A small sound classifier, trained from scratch: adamw at rate 0.0016, 149.9 epochs.
Rows from block 6, named by matrix and row number. Rows with one number belong to one neuron. Each number is 128 + 32 x the weight over its row's rms, rounded and kept within 0 to 255. All counts start at 0. Numbers have three digits each. After the name is the row's rms in percent of the matrix's.
# fc1: MLP up (model.blocks.6.mlp.fc1.weight, 512x128), inputs 64-127
# fc2: MLP down (model.blocks.6.mlp.fc2.weight, 128x512, transposed), outputs 64-127
fc1.57 132:106132147066156149152152124210158096122159110161115152127080099116126117115185109139132104125101130127162071078146112148167083154146141137128135143160149152131089083090156141103106154097127089
fc2.57 132:105164177115131140148127127149164143113144120131100152100126135107134081108136147088157107155177124122152143121153077085186121069156122145180120143143134110134088107112178100133090184055182111
fc1.58 103:095110157143181125158132101173200160159137113106053098110084177158176094095215165149109085116121132111176087097169057083165134138189085107141116112113136154150153113144169112129057181128166105
fc2.58 106:072127189158166133088154106121146148144157130114140177122128118114135125114110128091116150136169163151109186155058174101168171103108096115129161168058154139090135156146126115093191123183152075
fc1.59 079:161141146143118172161167158170147106127123117107121101044119142142135104143136113127141106169135136109141173101125075113187116170090136204103110108156133101110060180064168083100093138154114110
fc2.59 073:124124159127126190167158126145137134151137194093120102112146185147114079067159095137177114130119117111154164172137085169136110146195093176123099150103153119134146170112103121146102129128111114
fc1.60 094:110166131133129126138158101174137148155125142070124147076115158178153141102119168133161127102179183112176104144133046104177132179108120208156112104191124142122129110101133112161029138138183131
fc2.60 098:124105072127098144194115120153127148138073149171098076148138119154132046102131117136129084138111240101201147074142102155140115173144119116118031127133081110141138116140134140129058140142111102
fc1.61 080:127167157197099092205104082176138100118063173158150157112097123163145069111153098151187113153110118100204131121144142153140144147092135187123142122136176139070127158143149167122060121129120109
fc2.61 079:134118128126108122171139108148132132120161116143145134117161143147096121056101124136156111149110158112171090137164061109172091160111179133098149108125109114148137146116201110152068149121138122
fc1.62 144:121138090118087142187142134189174182117140171097128130086111111170167105106179103137158090147100116117190104072174047153150106153095133159222124102161132168093130124197177120117055135120131173
fc2.62 138:133180108140061164155154093107142142128038132107092121092097153155099152104139139122155105128130126137133102096165095110181088152180103075087119160071158142138118139134170117108104185099113053
fc1.63 081:195072120106147153133153137164136068142143133172111151124160120126119142139167100113115105156095066055174130128131131127145106095141160117097087128164103103115094143113173129118118123126146110
fc2.63 074:072172112124162096139054135162162149114105114052123133164106144137153075136089145133167150160161088113108093148119115132175204103118146165137175126195106141119136143136121099127174133097141083
fc1.64 076:120144102076168124182149134164139139098100194118103126119108118143141140087144176155201119086114107109181092144145100110123108168130081212178118128118116135086162190176107157128086078110133105
fc2.64 070:178155111170103123182130131147210083151133171116116079102104143130127132122127104119142096110103115103235135120157155118113091186068122139150083115083123100095161165152068127134065079134148113
fc1.65 047:140144137061109155190112115135167175087130062117113169113126138114113090110090139127128096088102119082186078119112091111140133105104119165088139121145134162093079085115114095106090129128120063
fc2.65 056:177134111085169131120146130116124118091157072113129058087132084149124101140110183120170131151150097126122158113165111120087170121093171114148095123137116151073143146178174055129112065113141132
fc1.66 089:130095108191121171157133192129142134117176163171125095091146085159147095132108119095150149105114158117173143156144113159161131151112138169127043128160146093101131113130135135097113127145138120
fc2.66 092:166123129131108116128115145180203130123170103145131169151138137153121171133155171167151152106134096120177144146167093065110132114168107171125162110117145128152067116080111139124088143097168045
fc1.67 064:155115153087136162157199124192189132150178171152170121132130150140140105092151137095154143125092166085160141067144094108173107125154086125097137096098149163102083152108142120111040158150129082
fc2.67 069:120139142104168128144141123179142103135095108137146139129134144079110079148131079108124140167126104124103190166075167099150121088122094099105177094134146084073129164124089097128199127061160087
fc1.68 088:129115100151135120214120121138147143122150183132144140086124170144122093116147127134240174098100148079190110124145111114114149177088123182148121114157125110072109172157172171121106077156145097
fc2.68 095:231113115149089132191186121154148172147164122108089103142113147097129136096173108125123089132127128136168147122100064127131131124195107115153096109071093145133146117065172067123035154110166100
fc1.69 112:110140181140145108153128143203130160109119103134121115109110135163129129135131166152159125070150135103214161079163114105094165129033132182129144056161184149157118145123151128136081132146181100
fc2.69 096:048100121099094131156126156178117112126129069183109181170108154146120098120141064125109144137057143118151175095131145203086082146130187138095068121139123157106096118140147169106125120130113196
fc1.70 056:171114124138119081131186169110135116118145154086134147134209125121134145028169192117130158111116098121159117145142110155128109123187156114158155103099131190092064166127125142107079138110065163
fc2.70 062:131151182119117116113131099140103155103138101178119108107167098102147092145152130096056143125106133113105060147127157108084130161075112183135135103146073123154112175117134123125114132176134140
fc1.71 068:154119122122154196138152108152163043114083180150144128096135106131145105114162139139108106111077126115167112092154109156121102180135106168152136080087134142123114104190121136135101094114119141
fc2.71 067:134145107142122122064149157115070100077155160086167090136095120131119100119102154079102092056127048151140092142168086187086100135086117141179192106100164142148165158103118177118072100195171184
fc1.72 187:191146113147070176165138165135152076130072159144136129105114125180149112107189131156100156159141140126139169131112078133154158107137089155183143136101160136111083176133183138127115143101155136
fc2.72 236:165103100123128125119109183110139114132134110118171170134165109132141086150139120130164155174196139148118171111111152083181170073113084188185183141168155149110080129152113052124151152107102114
fc1.73 109:118112105191122124188174157153167123085142163134131124064125165158161125092126181117160132082103160072197143144171077110147134147133133123172077127115151143123104175144134135064082151125152098
fc2.73 100:121128133126107128170151130149169095125121171101109143100148124132091151130136165151137109117104130138151179144178111116108068113164214160151157132118099097106095154094163091160077192080201070
fc1.74 161:100161159124105150184178162215148140161150174129111109076091117166211094098149172127157122119102142100193145115179089159138112128150119149119093098109193143097103187126166122096087150126151118
fc2.74 182:225161151165094146144136110122151098132134175142128099101136146152119109165100137100150127129130137060170180162116085106122119144086155164194100131131105090109147167124139093111100107166162113
fc1.75 067:107127139099133136165117121140160185119168166143163166148141125167138135098186114169105132124154162147144077055170006135092154144170116148163104118167092186160126122130124176095046120097157143
fc2.75 065:172129133111124133127109128130203120135108219141142156120130125148116131108137113176109109142074070113099126112109144149196149155081111125092130203145191169079120110096146154122109148145134161
fc1.76 077:104121126101143147160115149203169147192126165119120137081118125174113141107163097100115137160111151118184169130133094137152125140132142187120087104121174114142120158152150131120081120145123158
fc2.76 071:106145125129122132167132123140142098093192137112136121092135191177144102121143161164207169099073090090182147101126047124146130181185089198124111136159154087133161139103119127138067101132166104
fc1.77 048:119139120092093149163125117147177148155141119088117161117081138167178118090184165174101124167081119108160109082168050147107123150131132124166090157179148134122148102132141167039052136115165167
fc2.77 054:123103119153139113074140129182112098090080187124130156091191183074127161117128143173171082137135100152129070116049139148149110128066113182066154108127149106097129123145111125115133035135093128
fc1.78 147:076069075121150134166166155125124146127164126136120143110162149121161144100147142187139165184016126081152156137140121136155110086200158082144093100152090111120158149129137122110097133145154170
fc2.78 158:107089158091124141134131126111165153145123097085149187118135120130145141136131159117172141155098082164144205121150141035149097130179158142147168158154119116126140117119151082143171138145143075
fc1.79 076:103141097094167168132169126172116169160094135132147100043099113155108107120112138125162151103127136152183147132140072132139114114117123153134098117129141127142121149167131153110094143118104127
fc2.79 070:192163142137128135104120114114170124127139178152164181115162122108139116101121152178182100139151089132143127159153105079129135166148114182102117140156126129092179167083105126085172089047099056
fc1.80 068:119088086094150158155170097167143103184121131142148130125136134144109135105218099166118173119122115141139084091160088113136096169115134131194136104170153159130105129126161152093033104106175155
fc2.80 063:133129144127121118166105119100155114135097183100110115126136108138118199123188103116140122084096162139113081094105100145134088175109085145106139131112135156154102127139107174163117137155054086
fc1.81 057:149122063162091118157198176147179187118139153100127133117111128120138106099138149123141099125099133091155107125152097152128128178086159160189125154119156174123089172126159143148060158116113117
fc2.81 065:198108107121114132117091124133123110120165158123103091068150127183074079154140115106130140140134101106133091160154110108149086167125099122175081127088093139113127129109144073117121121137177057
fc1.82 067:164074126092120162150161129154146116085173160139111120102099143160124144093101157143161112088165094172141175084188106117125124096091170175141174084132095197132091131108155148134079164172155114
fc2.82 073:077130088148048106132090166181136157117059108164138122157126191131110095076104158148122092112140153112158142113167097150097135134144157135139084138109158141112147137180139168097100112147054148
fc1.83 074:115145097066137120128100166142136213090143094113094150068091152155126138138187162129152152099123125122133142060191094127102147126142155143112133107121101148103139133137146088131075142148151113
fc2.83 079:132119139109109139190088131136127102110124074174139216162103088113081111136153082086123101111089124136169137125096147145131110128085128135123063128108103072101057107053180130150125114083134180
fc1.84 132:132103100195131112146186152152156135112125166163099094104086148127173105103133201118153140055151154102179137138123075137133173155123088163149096142143168131144135153099136195107073152133157111
fc2.84 118:150141120124083129125158123165142136092185173129112100100132161157141133158147183171206161092128147127184135132194093074120142124153151149189151131123141108132131180071154123153044125070172107
fc1.85 143:193080099152145142207101133156160132125160167166153178130110106118125128083163085181195117124099115121166132067123145137143116091086137145119104103133164117026086118148187138100100117130124106
fc2.85 144:138111125055091079142092115131169172092159104071122121138124156107140167099167110204097088124061147144120077108158101155123132147190128091127112111122133133142168089108122152135142108119084174
fc1.86 058:155112097152146161094113133140164154068074157205158107140148117128127116086194134151142163120163162108156130128114154096139189152087060131136150137123179178111081138124117136148067119130124039
fc2.86 063:158095139116146110080112159097149111117137132152099157129098105144139115090177124145122137131140152124120113137132156106118115157138107210153143065145098162136103105162118105113141100099112090
fc1.87 156:083104153154149118142115158156151180095109158155098109148069132167132129119135117154144139089132130127195185086119114132092136121107131128126119097061132118141158119170204120120110136171132090
fc2.87 184:145107117064083116121084165086134102075081085132138159153140113105102145109152111176091097120086107156089089107197161171138141133124166127130139125166097144123088121073117124151118089126108213
fc1.88 134:166107111193091169178170137167168075129106155145134087153125157149135095141206163127101128185094126074186143131142107160134108116107115111135152119126084154120131167189171108140114123142116159
fc2.88 136:144122112135138138132137096114138109128118088099149062122137150118144071139138165143099124184137102115135117203152120144165144114095075147215148123129109171144122171166101035131091138136148144
fc1.89 070:157089093150099086171130118105142117100101197124104146137107137138143116093238125204117093180153097100141114119076105130157117086125094146159129152141147182104077161119193149160112121127149091
fc2.89 078:114150113153155091173104156086084148142175097120121189142124120097160120065093099138139102163180155087156174131128092113192139109136050150178190158103158156112111132178192080126124116130103130
fc1.90 048:113106109084125133178157126126109153132117137130139110172094112120142115100135109181160120095111096118161095095160121156100107121088127162206140132109101205138140081170118111095140096128072141
fc2.90 056:148138132231113097139065135106141142121114119087115122122058151103125118098133134198161156116049145119147091094088122136151114152111152130092137157121100086103063127195195191124152118167096074
fc1.91 071:176120147142084138145172139140135153103127158133135110130128133090162080142145157112130153096145133166195121069140131137154145153060128244141101126124139135138082112118150170115088146131138090
fc2.91 076:132154105141052136145153147206107146122127150134106136155151159141099129100088158121152153132131139153148157141117122168131063144142140143179125142109135100144149165118127117142136107112174116
fc1.92 079:166144135154155180182163125150131112105143153145121114133121112174098173108198179116172111125120160088198135091154090165143106143081116158190178073136080183168123178159164125140101155103113129
fc2.92 067:169143076136094146143178138103157128092137084107116111143149131103131116130189129150132134158155083177137112170139157125138117151073068094107189119119104216104101113192118115154153115126152158
fc1.93 096:090102142158143111181144113184136155154107144110126143179073158157147143105197145182159156093084090097187157110175107109127125158107127113155112083162129121122143118081157143120063119188146121
fc2.93 090:159044077096173118133089101108156149118115093143095105147106148098120115078217094109123096105116155166152164090070115127127143137121109152150107122122107161179087112116148141204163158091082096
fc1.94 049:184161082144085110121141145167159132140196170131129097106152162170155156077143157108115129141127168132139207104143079092149174120182118080137113117091163148132095144095124123121060142176138136
fc2.94 055:100151153105133108128100114125085159138094137147094100146193147143121140120169210159086167129154173105139019112106083188147111052089132078149140124121152105145129101145096193120058132081101162
fc1.95 157:174090081139107128175159087176154145104169130124108151125136104136151136101158129119153093143095091122156155057158103163179069125127134130159111102084090151057105180138182140084090136126143119
fc2.95 141:146131149110117146143055144120131137079085074139122119131108100116108052092118070140142121167152127160094097135129136139085136112090097148103117089136146123106097124154161130118127118151107168
fc1.96 072:103194115101132145155161133144173121153175106146064159141103125134130102111213116163106074134098118110176043139149090104107114186139130099153116115112093155158123118091146165142126165105100163
fc2.96 078:107101118113159145160110091134125118090089177046156150117096140141139082102124106150093129211102097193154013158124137121106102106088093105115134152161160087111136153190127150108105071131126157
fc1.97 061:107233151098136189093149102154140103112082166160119132044061109178162087065141150125138107126113129145137084121151105134191164120098108169152089157154142104121137100136117150111107135092126090
fc2.97 064:145158169147114180134156133097117120100065115211190113136140101142146097142119131170119097098172190135150135133144135147159175158118144170124148115142167142115130122103041137137143096115111096
fc1.98 088:134163159110099142139124102168138131183156203108113105114093104133171102068166171139141098116137136108187116131116124144103108099154144195129111121066161162073134154156149114101115127156159134
fc2.98 076:150169105133111188131132087116122160113099215129105126116178172161128092108135087101180086148131177127125059121149084146149054146146125167193048097102056095126160155121133144075098116134125147
fc1.99 104:180071097142094127157147125156156173113169246105119117098133097176147096077172108111165105119150146152162107119115116127139062087200145164171118099123148124031131110137159134118099096110135127
fc2.99 100:112165088104137124180126140141108133103096150164138121133085133130134133090138079191135132126118132123144040123122089191101128146211116125118098113123166152137122117207145166074130090058130185
fc1.100 097:173163143164147155181149125180148077152097205123157129105114099141114124120160092151133120145110127088201081136164108142151123138090151128109116073082164127096079167163166146123093107117119142
fc2.100 105:126107109135174140113113143197149126084159053143157087103126077104157046101170130165194123128101108108156094142200136135145099135099110172171136114156128157100149133142154107157042165087114097
fc1.101 068:173098123062129145123181168144149136142198189135101100056173151131120135067193168137130128099088134135127155101141113141113090118199147115139155131169108155122106155100108178142107076134137194
fc2.101 069:173092122147142144128102082130144115077102082114115107122124192177096111106140133126091156158096072162202114164142148114119142158109107153174118093102120164144142108119145152190094140132134125
fc1.102 097:116137115137122147188178134160151105167110205115129168063118101173131122105158115099159194161130145105190111102138067130153104131127116155108125075143167154080109178166195113114034083108105147
fc2.102 096:181118176092128166116174156152176097126119081113137077090130195112159087095203138099157100143109106127138147130123122125172115164156103142157140130093134131138151149120146131153106130081100092
fc1.103 089:100149096154179154149144112152139117189092118137123123068110130105162091142137101113123102180146137107163091132134057132182119130103132167118100092128177140106126180152118121079090092110152108
fc2.103 088:193170093101089181156202129172146090120130167134184070089124148194145130109145149114152135123098117130185125118138088133127083160143112147149086124114121101168146105132157160146034135110095087
fc1.104 086:171067098137112125193141129170122140118159216132163166101140081132112159110151104151192160151141104133167166073121127102143121090170128139114154118132138154050119116126208129127100121108089104
fc2.104 081:088131154086095097169123154106111144085104134129132129137138148095139144105184096179151134114074160157125083072161151218089185149100154109150115124133085153124096105118117139088158109113085235
fc1.105 123:198116171148116104171157124164153117149186137095120098146072144104170130095129153126118120119149086098186098115174128145104136107163123098113146104124167149132098151142171130152109157148140135
fc2.105 105:091164090128158098145101109121097179162147170172158227141139120151119127122068061115134133165126199184096088132104123129135152109172162147106090085170139089148109111125134141083139101096176124
fc1.106 062:170130115158141126176131117156154140156162132116147145136105144142185166117218089168135175103077096091218156061125069142182144118096039108146104124132146147116075138105193136127047128148154122
fc2.106 065:097093111089131132132118137143155111114111096129131121118101143090165137077154108113095156155128152112145066135151137157042094147152102094114115091093150159130101081147051172146173102125084118
fc1.107 103:137067104132129135151108116203164150134130178125181094145112129115134061106220128186126142093111105088135108116161118125119114102146151134207150049173155168100193099130159141136059119109152133
fc2.107 102:137096098149147160134074124113122140091124102185129107175132122102094134146151047103111091158099141152139139065095120175085141109116086141164094114105143133154084089141119172128146136101076153
fc1.108 113:157123140141104088192146078174150134105102166163099178130077084160107138126134126161162105153145098097203146091097070162140103130068121139132136130079136105089114155151163151109122115127123115
fc2.108 098:054123092151120133149134164137079160138108091153112097100116080115109041115128093140144088148117166156101046089181100160117175070085140120174119120158135141132128090118146135093117156068121160
fc1.109 239:146174150133094153156186137224144131124134199114127123061106109161209118097134155129146123100133131121192103138160088148125117174154115157121137096096190161112110186142136153130073120116140116
fc2.109 263:148146126175151166169179116139158143109159161155111089073123151153106067153088153140176113138108183089125122198126070113154097150149127149178098112120119071102150173116128122075101146125150070
fc1.110 130:221101070168089132141189155102171079117108137162071086109151149130140114127162215130114122121107122065166135128142124142161092164071127141126136103142020138136130200117134124118103143189127152
fc2.110 138:089183159130129163111133157181146128114163103109141139105116141131140079119115182121133152125124148105123076173190077140147166131165123157225118133125142199115117110139134057136047159105159108
fc1.111 066:118102106143117117157140117169148132149120132117170200142110116125160146074167092131121142144101146117182123083165061092122124137216167173156130069141111125091087122137119134121053117067132092
fc2.111 069:042128117108191081168136127092123196135139176095119119169117158086097130140097151148151131053112090108101096048060155123121138161086095125172126107047098200109125127094104180086112170151107149
fc1.112 057:098124097101118084104199113137139154126157138099134175113128146141154145071123079172172138108121124160178076098131103123165118106167107102119131130120167171115106133151128153047072114107163128
fc2.112 061:131139141152207115135113139130114120149128175108152134137129105110153083178126105152149095106174166153120178144118047067168112129152089186140153099163116169143120104117104099121114172145205162
fc1.113 068:164113054137146163157178130164161164123156195156109081096066136117162131092180118204156131076118135096193094102118121103110085172151135125148142106108129088141065165154110143072078111082141102
fc2.113 076:039151147141120123144177061163142163156142107120122154112113090157079130141098126141136142138096152070128109142128103130125094110123149106129157180124165112154166101081088121162158138106156076
fc1.114 184:159153096082100137184146114165131180120128145121113205110124086191119161117149100127197100111134111147177138048125067134136089110107115174120116137109109150076058104145181178135098131107140123
fc2.114 181:102173118113133179122130152141084192097135096167104114121125095128114074126075093103189115150103165180067066148189112204149132127127152164159067111156101121108133139139116107108182152062105145
fc1.115 062:094130101156088142126124071222134083169102126102130144144092076162112147123174118148142125121126154060138098154146143155135125169089132114152121169143101161079106122138085153126090104183120156
fc2.115 073:101080135115152177104091131156132128148190131154153135116108131186110136085167140155096140121150177096110189115166101128148155149153123123167132099088112133151207126167147133139105096155130057
fc1.116 168:237074095126099148177135105165160175117151193149108134112143110138127091061206117121163095149094107066166083093144129141128081116152141118167105088148139151056139145142195149128087118105152130
fc2.116 123:121108115085136100122110166119135052104168096151117149157088158121149121117165112161063098099096100147143107103158159140094170136113088100132146125117147189166071120152134155135132118118107194
fc1.117 081:132108115135125095185152124155192135152155148135108089110121122148195137121120145132104114217085107107175143113182096132188130174113126127160125130118082155133157174154168131095089133176095140
fc2.117 068:155159132156141189119154119094139198107086152106133068148156125176131081137122124121136140146130119163095180094152148155217140085146138150131120089190139130102136125182182059142126175106176135
fc1.118 136:108081059153135158147173191110132165125179171157114112085163179178133118105145132096114194134090176117154160133120094147126119120183135105115085090150098106105145166125121130090115120130115192
fc2.118 144:127126158113165129124123123186177121119160075105114186105119134147124161128161180105134114145118090132187149129141092053142128145195123137150199133152139150138106127068178099151108164089156064
fc1.119 050:096172141066166176091155140158150144131123139084207110105102152129140127100156178122136102128149118133149089110188100101147099160172141215123168099161152171156158196111139078133140167165129144
fc2.119 068:114114129131096133106164137122132157128058149171183127117125126101188072077133153144097096189120106132126084143194095129158157127076080120177100123161117152094059117108130223128060127216141115
fc1.120 099:177144122117089191160158143203218104182119186117102073053122150145163124116155147131134093138123139106205083124164060128142071146141120170133104073132153115095125153157181123133083153106118121
fc2.120 091:168131128180135147117161127164161122100128182125126151117130147154116100103110143136127112124070108108176151098155097059165109197149180142138059137104149127092137191087111122126042167192158081
fc1.121 117:185129143168056147207191183161160127114128161160140125104091123163178094133153162122168141075129140138164185094141070127141144138061160171120097102132145164130075184099148142112068145165130114
fc2.121 122:160128136132065174143149143148146144098161180110105104115148147171128134142126145130137133124127169121193192121155057169111061165185118112165117119066123101120138158101143115133064145092133127
fc1.122 059:096171099112149125154125121097115134102160182168124161135111126112167095085183134140084132142069170078208154087075150126139070106125111071134128084116154127082138165131165118099135127138111168
fc2.122 063:042159158147103115099165137172149093105168117053140123166129109168121116138155198138120161154134162161145076128174178148153104127136164106112182078149128157126148161172112132129120109143097132
fc1.123 206:128134120104177156145165107172144090119165115170115155124079098112118100123176105130139092143123127097137112100151106115173073121127107128145161145148138124157102099116190147113113159074138083
fc2.123 219:099137145123139127143133138138143159118176124144117176113125137116112081112130150135187121157161098123171099142139073078194122060153116154182179156179162129137089115078146105106098187041165073
fc1.124 052:025139179115135047175170138203148163182125134170157157086061133125131081115202131098161136158081152138169114122134063142176092126126113152090130108116122147079133154134145180109126098168139182
fc2.124 063:106119120149111176067149125135135101103087147107167157055126114138157171131132161114150143090066142105153152116119108141164119125074072096097138093075125108122110193113118150148154112156091168
fc1.125 108:146124082156146136155192151122151115120157181152101131062092124134096126107150126106118127083141156086183113124100090120142113139138121142161102124124134136121058128154143220083078132106135114
fc2.125 110:128148116100143123158128125162148079170142146148138146127155109141114127090147120151151093177121097110172035116132091097163100114155122120128209139136138127146090119097115142130101165051146071
fc1.126 140:160195137105134144148145141185145108113150094156121164107111095148133135111195127111137109112135130137143100078149050148125122154175103175113126099134145148141041148132169141128077162057102118
fc2.126 146:122182120125094108112080107127142147128138098099129139148146124122154088125139134170203101184143096178100017162182083135189149108116135200208100135168120147120101143140147085147058136080156144
fc1.127 093:081141115073162097118165162189155172144131137125077140071147123177209125121151183162155139066119109115188146120147108133110119153190120143136102115120135177103152131123136118136069138129178129
fc2.127 097:170063119121081160154113141150164141087167122159118134128136081111138112088119122153181108132075105122175146118125099156126117172097159148149117134143072116129117077087166176136081100168131140
fc1.128 073:111081059159105043168142073157101169155135154138121133079162112166158121104156134143141147140088132110161134137142111160166091088175122085133084094089054179101155120113136134118081110146136174
fc2.128 065:098092115093107122070117122159143120112087112148148178118114152109108118107153153131147118127125134115159186083153136051149153131115163173151183175110158098102094106105144070126158138109136075
fc1.129 096:193135125140116147142173182088160074149158107115117133069101135168150158152158146139157147114139140103164175113126084114152139165035148166106123096150143133153114130068141124121092130098159130
fc2.129 092:104174132143117167149164125148104172149162192110126131112124126126158082112121163167167121089110174126156095172136074139081087143143091198099028127147155140117146158139116140103108144112180081
fc1.130 083:167171127128121165153114154122159103134121111107118139046122124131115140160145146130150134128168160140178153122154100120113074134078132160144109129129166105158071166143161113142083131142165128
fc2.130 069:160167126098085121173148136130109153152148172086103126080077144114146083123138119151158125134142136095114097127166084115158174116119165100126079144117151113085129178060114162111070176133162067
fc1.131 075:167137089131134140201162149189138170138131166150143157092119134120159105090153089134204088176101142129204101049126122148195108126080104162142085127092101101050143137138171145108107108151120092
fc2.131 062:116141066107146131159127144140121191113155161146107136122156146128108159121165093131145124152094145183177136065104170155130142105178119112132165092143157150105126209163180110185196157173092128
fc1.132 136:112133092110115173130142117149201167140081129137078103070109154166137079106135130119148092174101095142152153087131088101193071103133079094121090131101134138070161112142176127115088172118136121
fc2.132 133:084117165181152134110110109113121130115167110111162193149134088148167083163117128116163201107169155138120201151096159058154159092100111150158123124124129143098128134169077107092182100181141065
fc1.133 084:084135141163141123136103122152158179168138154115099168150117155146151118079137137096097130094139144117191133085124074097130135103102139215181082136137163167098103175150128134138102136116190097
fc2.133 078:200119129163103146153116139114090166180106141120147112115166123129115114137125144147109156149119073125093191055179075178142114090152156140102100090132109134151143153093132141127148132157090162
fc1.134 172:068132181123146125159152155161174162112219141097081154124124162155153183118115147128144156098124091087151155110167138111064139131185183079151159063096101137146158121153177116111109137147150138
fc2.134 168:116082131131166113140065136119150137130108102152134185128155140113151116073147098148133115175144138147142095094081159111129145070118149171135140107176124125133106147117165083155155112124166144
fc1.135 075:167103086154182176171129051159136081126145161190152157123114099120110091127128085170157083090128122096195088107151114216131103150126120126141138112121111125111111139176182146157119137112129106
fc2.135 081:096131155147122121089161121176177110059181121086161176128101090138135088092150142178197130136111117125131054112210114128148147155091112198158205173191121168117120161088134141105099144120149139
fc1.136 117:132078113122175119132179120161170142159189108147103109131127104099145108097177134112135131140096062094165161098101146076148110117179119118111143126107097113129151138127170126099107196133159111
fc2.136 135:069125168138214133089110112135145125115124136138146238111146126134115103128117149097166173135182080130147148157123132058181110078158137122123189132182144111099138153173120110118140092118155060
fc1.137 119:162122093132109142148142127129119043095133115118123093119117111145138110131196197132152095153110114098152075149185099191139103161056114176153189145130075191130119200160131136158103130103138174
fc2.137 102:115140122102153183129141105142142104114111048168123120145134119120090052130163120139102088175100135150128068137148121161168136096098066074139078124148170191117124121139156093134101144110138110
fc1.138 096:070125134110210133131133145179158157118201121130144147098102134159162119148148154129160113058113108113143154135122109157068132159159120138100114113084140146139180125148136151112102089157135116
fc2.138 121:196092107073107102120120164117136092091119137135126149159145157114122164099165145162173111141124063113192147084096121084131113157132133179178183140113118157134129154122139128133090138155169164
fc1.139 098:147166118131105150146180160175144153122163171152121138090138121135197124129148159148130110065118162133186068124152039146095113204131105193159109116123156160132085151165147177111088130095160135
fc2.139 108:204170113132142137152136120176180131131182135128119103105113135140100110140150114141103108140095104127192150123118087066117077120098098084157073132127111121108154105135201101115087150151107113
fc1.140 072:174143080140120096131128135120158177129148126115091127128096130149129110072182144105102076136105193115133087156173069150132157124209069112197133124094087177156135095124133136138112118127174137
fc2.140 064:074093141114077160134130101106114112118109091161130147192086126142132134159162104106083109172089079107151092112150089118127161094090114102103145131132106091127172111159075127126136204173086147
fc1.141 118:081131117125185162145172125181190189140147125149080134098112162120137075088156131131131117129125145103161138101128083075157131149154083111141088115147151137127149119145143135117123183106170096
fc2.141 106:157111158121163100146127086115163114116134151122164210113152154134117113142090148110169119138179142122129152121078153102147091081135110131148144123102115090111115149184123159107208110091133051
fc1.142 073:146161158126128173144150164195161117148148100144151081105098123145129107150143170162147065053143133130176075129186082160126140163038089174145103106144156154163083187125144152127073143139146103
fc2.142 074:111143131127142156168156084096118214087105171110093161091069113136157152141121123139149120185089134081092126164145099143157098185125134102149031136086122076116217128148154149102092154118138106
fc1.143 061:188102118154125087200130147134189090159161121147149129112080142115121125129111116186139084065104090097128103139096155101126126136100099179138118142157100129136130145049126180146093146149148131
fc2.143 078:073131141180148133124123150162164182146146160053142188113138155124126171102118133153144143097151146118148118130085123117110107089140098111117109141116099114085127121141145096077168168090186066
fc1.144 093:118119108167133142173147150117160082148170118157123124179114141156199166123194164148077094131084124112158103099178108164136143147192127095195140113116127183173133115131149110136117131132115144
fc2.144 094:171125133137134159155093132080156142110092106159128093135144115076164106104117110125156081160146142099127000088154074151105115124098080128175101099121146144142077139170128098112040106072095165
fc1.145 088:054181161141182130148138147174182114132199123099073167118115182180126154119107148146149131072154123093190120132174093133111137134104166123148094094107159152093142117132169105124101150125167136
fc2.145 081:107020119148120114143107143128126118096112108181130146145116132135080141110142124172135134162097169146122165075074130131110132127094199145126134110131123109139131123138179114150156110157157161
fc1.146 122:162095115144128117174107107180127149115120206170147152116126123155133109069146096181185154117093133106218149075137136136123104091122127114146126083164139135045106114134213165130079104139151128
fc2.146 122:130095090074084104153107131109088124094123109117165122135113108131085158116155077208098082135095119162111083087118151153108140141144133121133163124090165170136109122082144159087153125082078226
fc1.147 075:144186083147071094132141130095145119164148193132166175088129189177099124109116123170170186176079105152135126089136099102180105089184132083094100138112119077066148106112118140121107117131078134
fc2.147 086:143135150086133102096147122128087065092137145163150125111137108116118145141129190121109114118122078108134153170104175118142144086109100107120176188143116141093154173068120181094129114107135129
fc1.148 278:099109076123130128130184169100133145148144163157114098096168179160128143096140144120135192152088112146154170110124100140123110093213135077122107068099112123129149149135129125081110139133128153
fc2.148 279:089119178107161122107118109167154112125139091100129189119130146136136147157155162118133143159136083125157174137126145031163121096172174123097165139162165131134129105097161066161148160135193043
fc1.149 121:061122117148141147152200167182136171140158147138107135050132153173141109089131161130150143128124162103144172129137120131148138131154149129126070099131163127119114159139156119124093136136132149
fc2.149 153:162105135140125102138111099179187116135160170112128204094160160161152157158121116130200124196094102113207165135097080090133121143178153214124177137136132096133123149081177104134097122114161052
fc1.150 054:178130157124144131195192131084163135097131125093159112111129142121121103133168148158144114116143079081150116128151101120148135100091149199115144089155091137141116128057094089064086138139164140
fc2.150 066:093132141095132161099108107178155158135130114133153072084114179097165120111117115090182137103122152121144115107201113105114102140154154121187098115120086102122148109189091137106104112147143174
fc1.151 082:123139134129119119154162128160160174121099125091139132083104168200176109065203170142169157105135112105178131107176111111149136162160121205115144109126150184041131184090167119140084145147152062
fc2.151 091:154120107140079061190119074147181147132125143188140146144134116155156071106149106141178105172114210086168141112154063137127114140083116112161092110111108140107089160127179192102088108118111164
fc1.152 067:139093124142080152202148103131154143128113201123108134109098119157166096086152119144144157115113117088181102094139134136140101105172113163150163117144117152129135162161154162144066129117133151
fc2.152 064:151191113116135134165168147100085138104142127140189071119172127147097121124169143107107105085154153130121089113138123147106136169081147107163116115112143123132138116165152168078182136045115116
fc1.153 095:090128134168191085156102121189143126113221167094140156135129131166133163131152148132145148075146130103175119095140102091094139131164151136131158064065151132149129114192146158109096135157122121
fc2.153 090:115114064084112057114062161089146182106139118129164088138165148139095157125152102184117141119108219163090097106130145114098188133189132148158149138144127121113125158104134080099137099124148203
fc1.154 108:111096098167128093192151089175142125138105132143122132154025147133130128112172163226157137093129124064179144074173054143142161111090111141152173125149147158124144147081165150091041118152145131
fc2.154 092:090120103131144102156072108104131187093087125180136170120109101110091105115168055152125120088115154128120159130113183161121134143157128151148132137132108099132089041092121149105121112117095133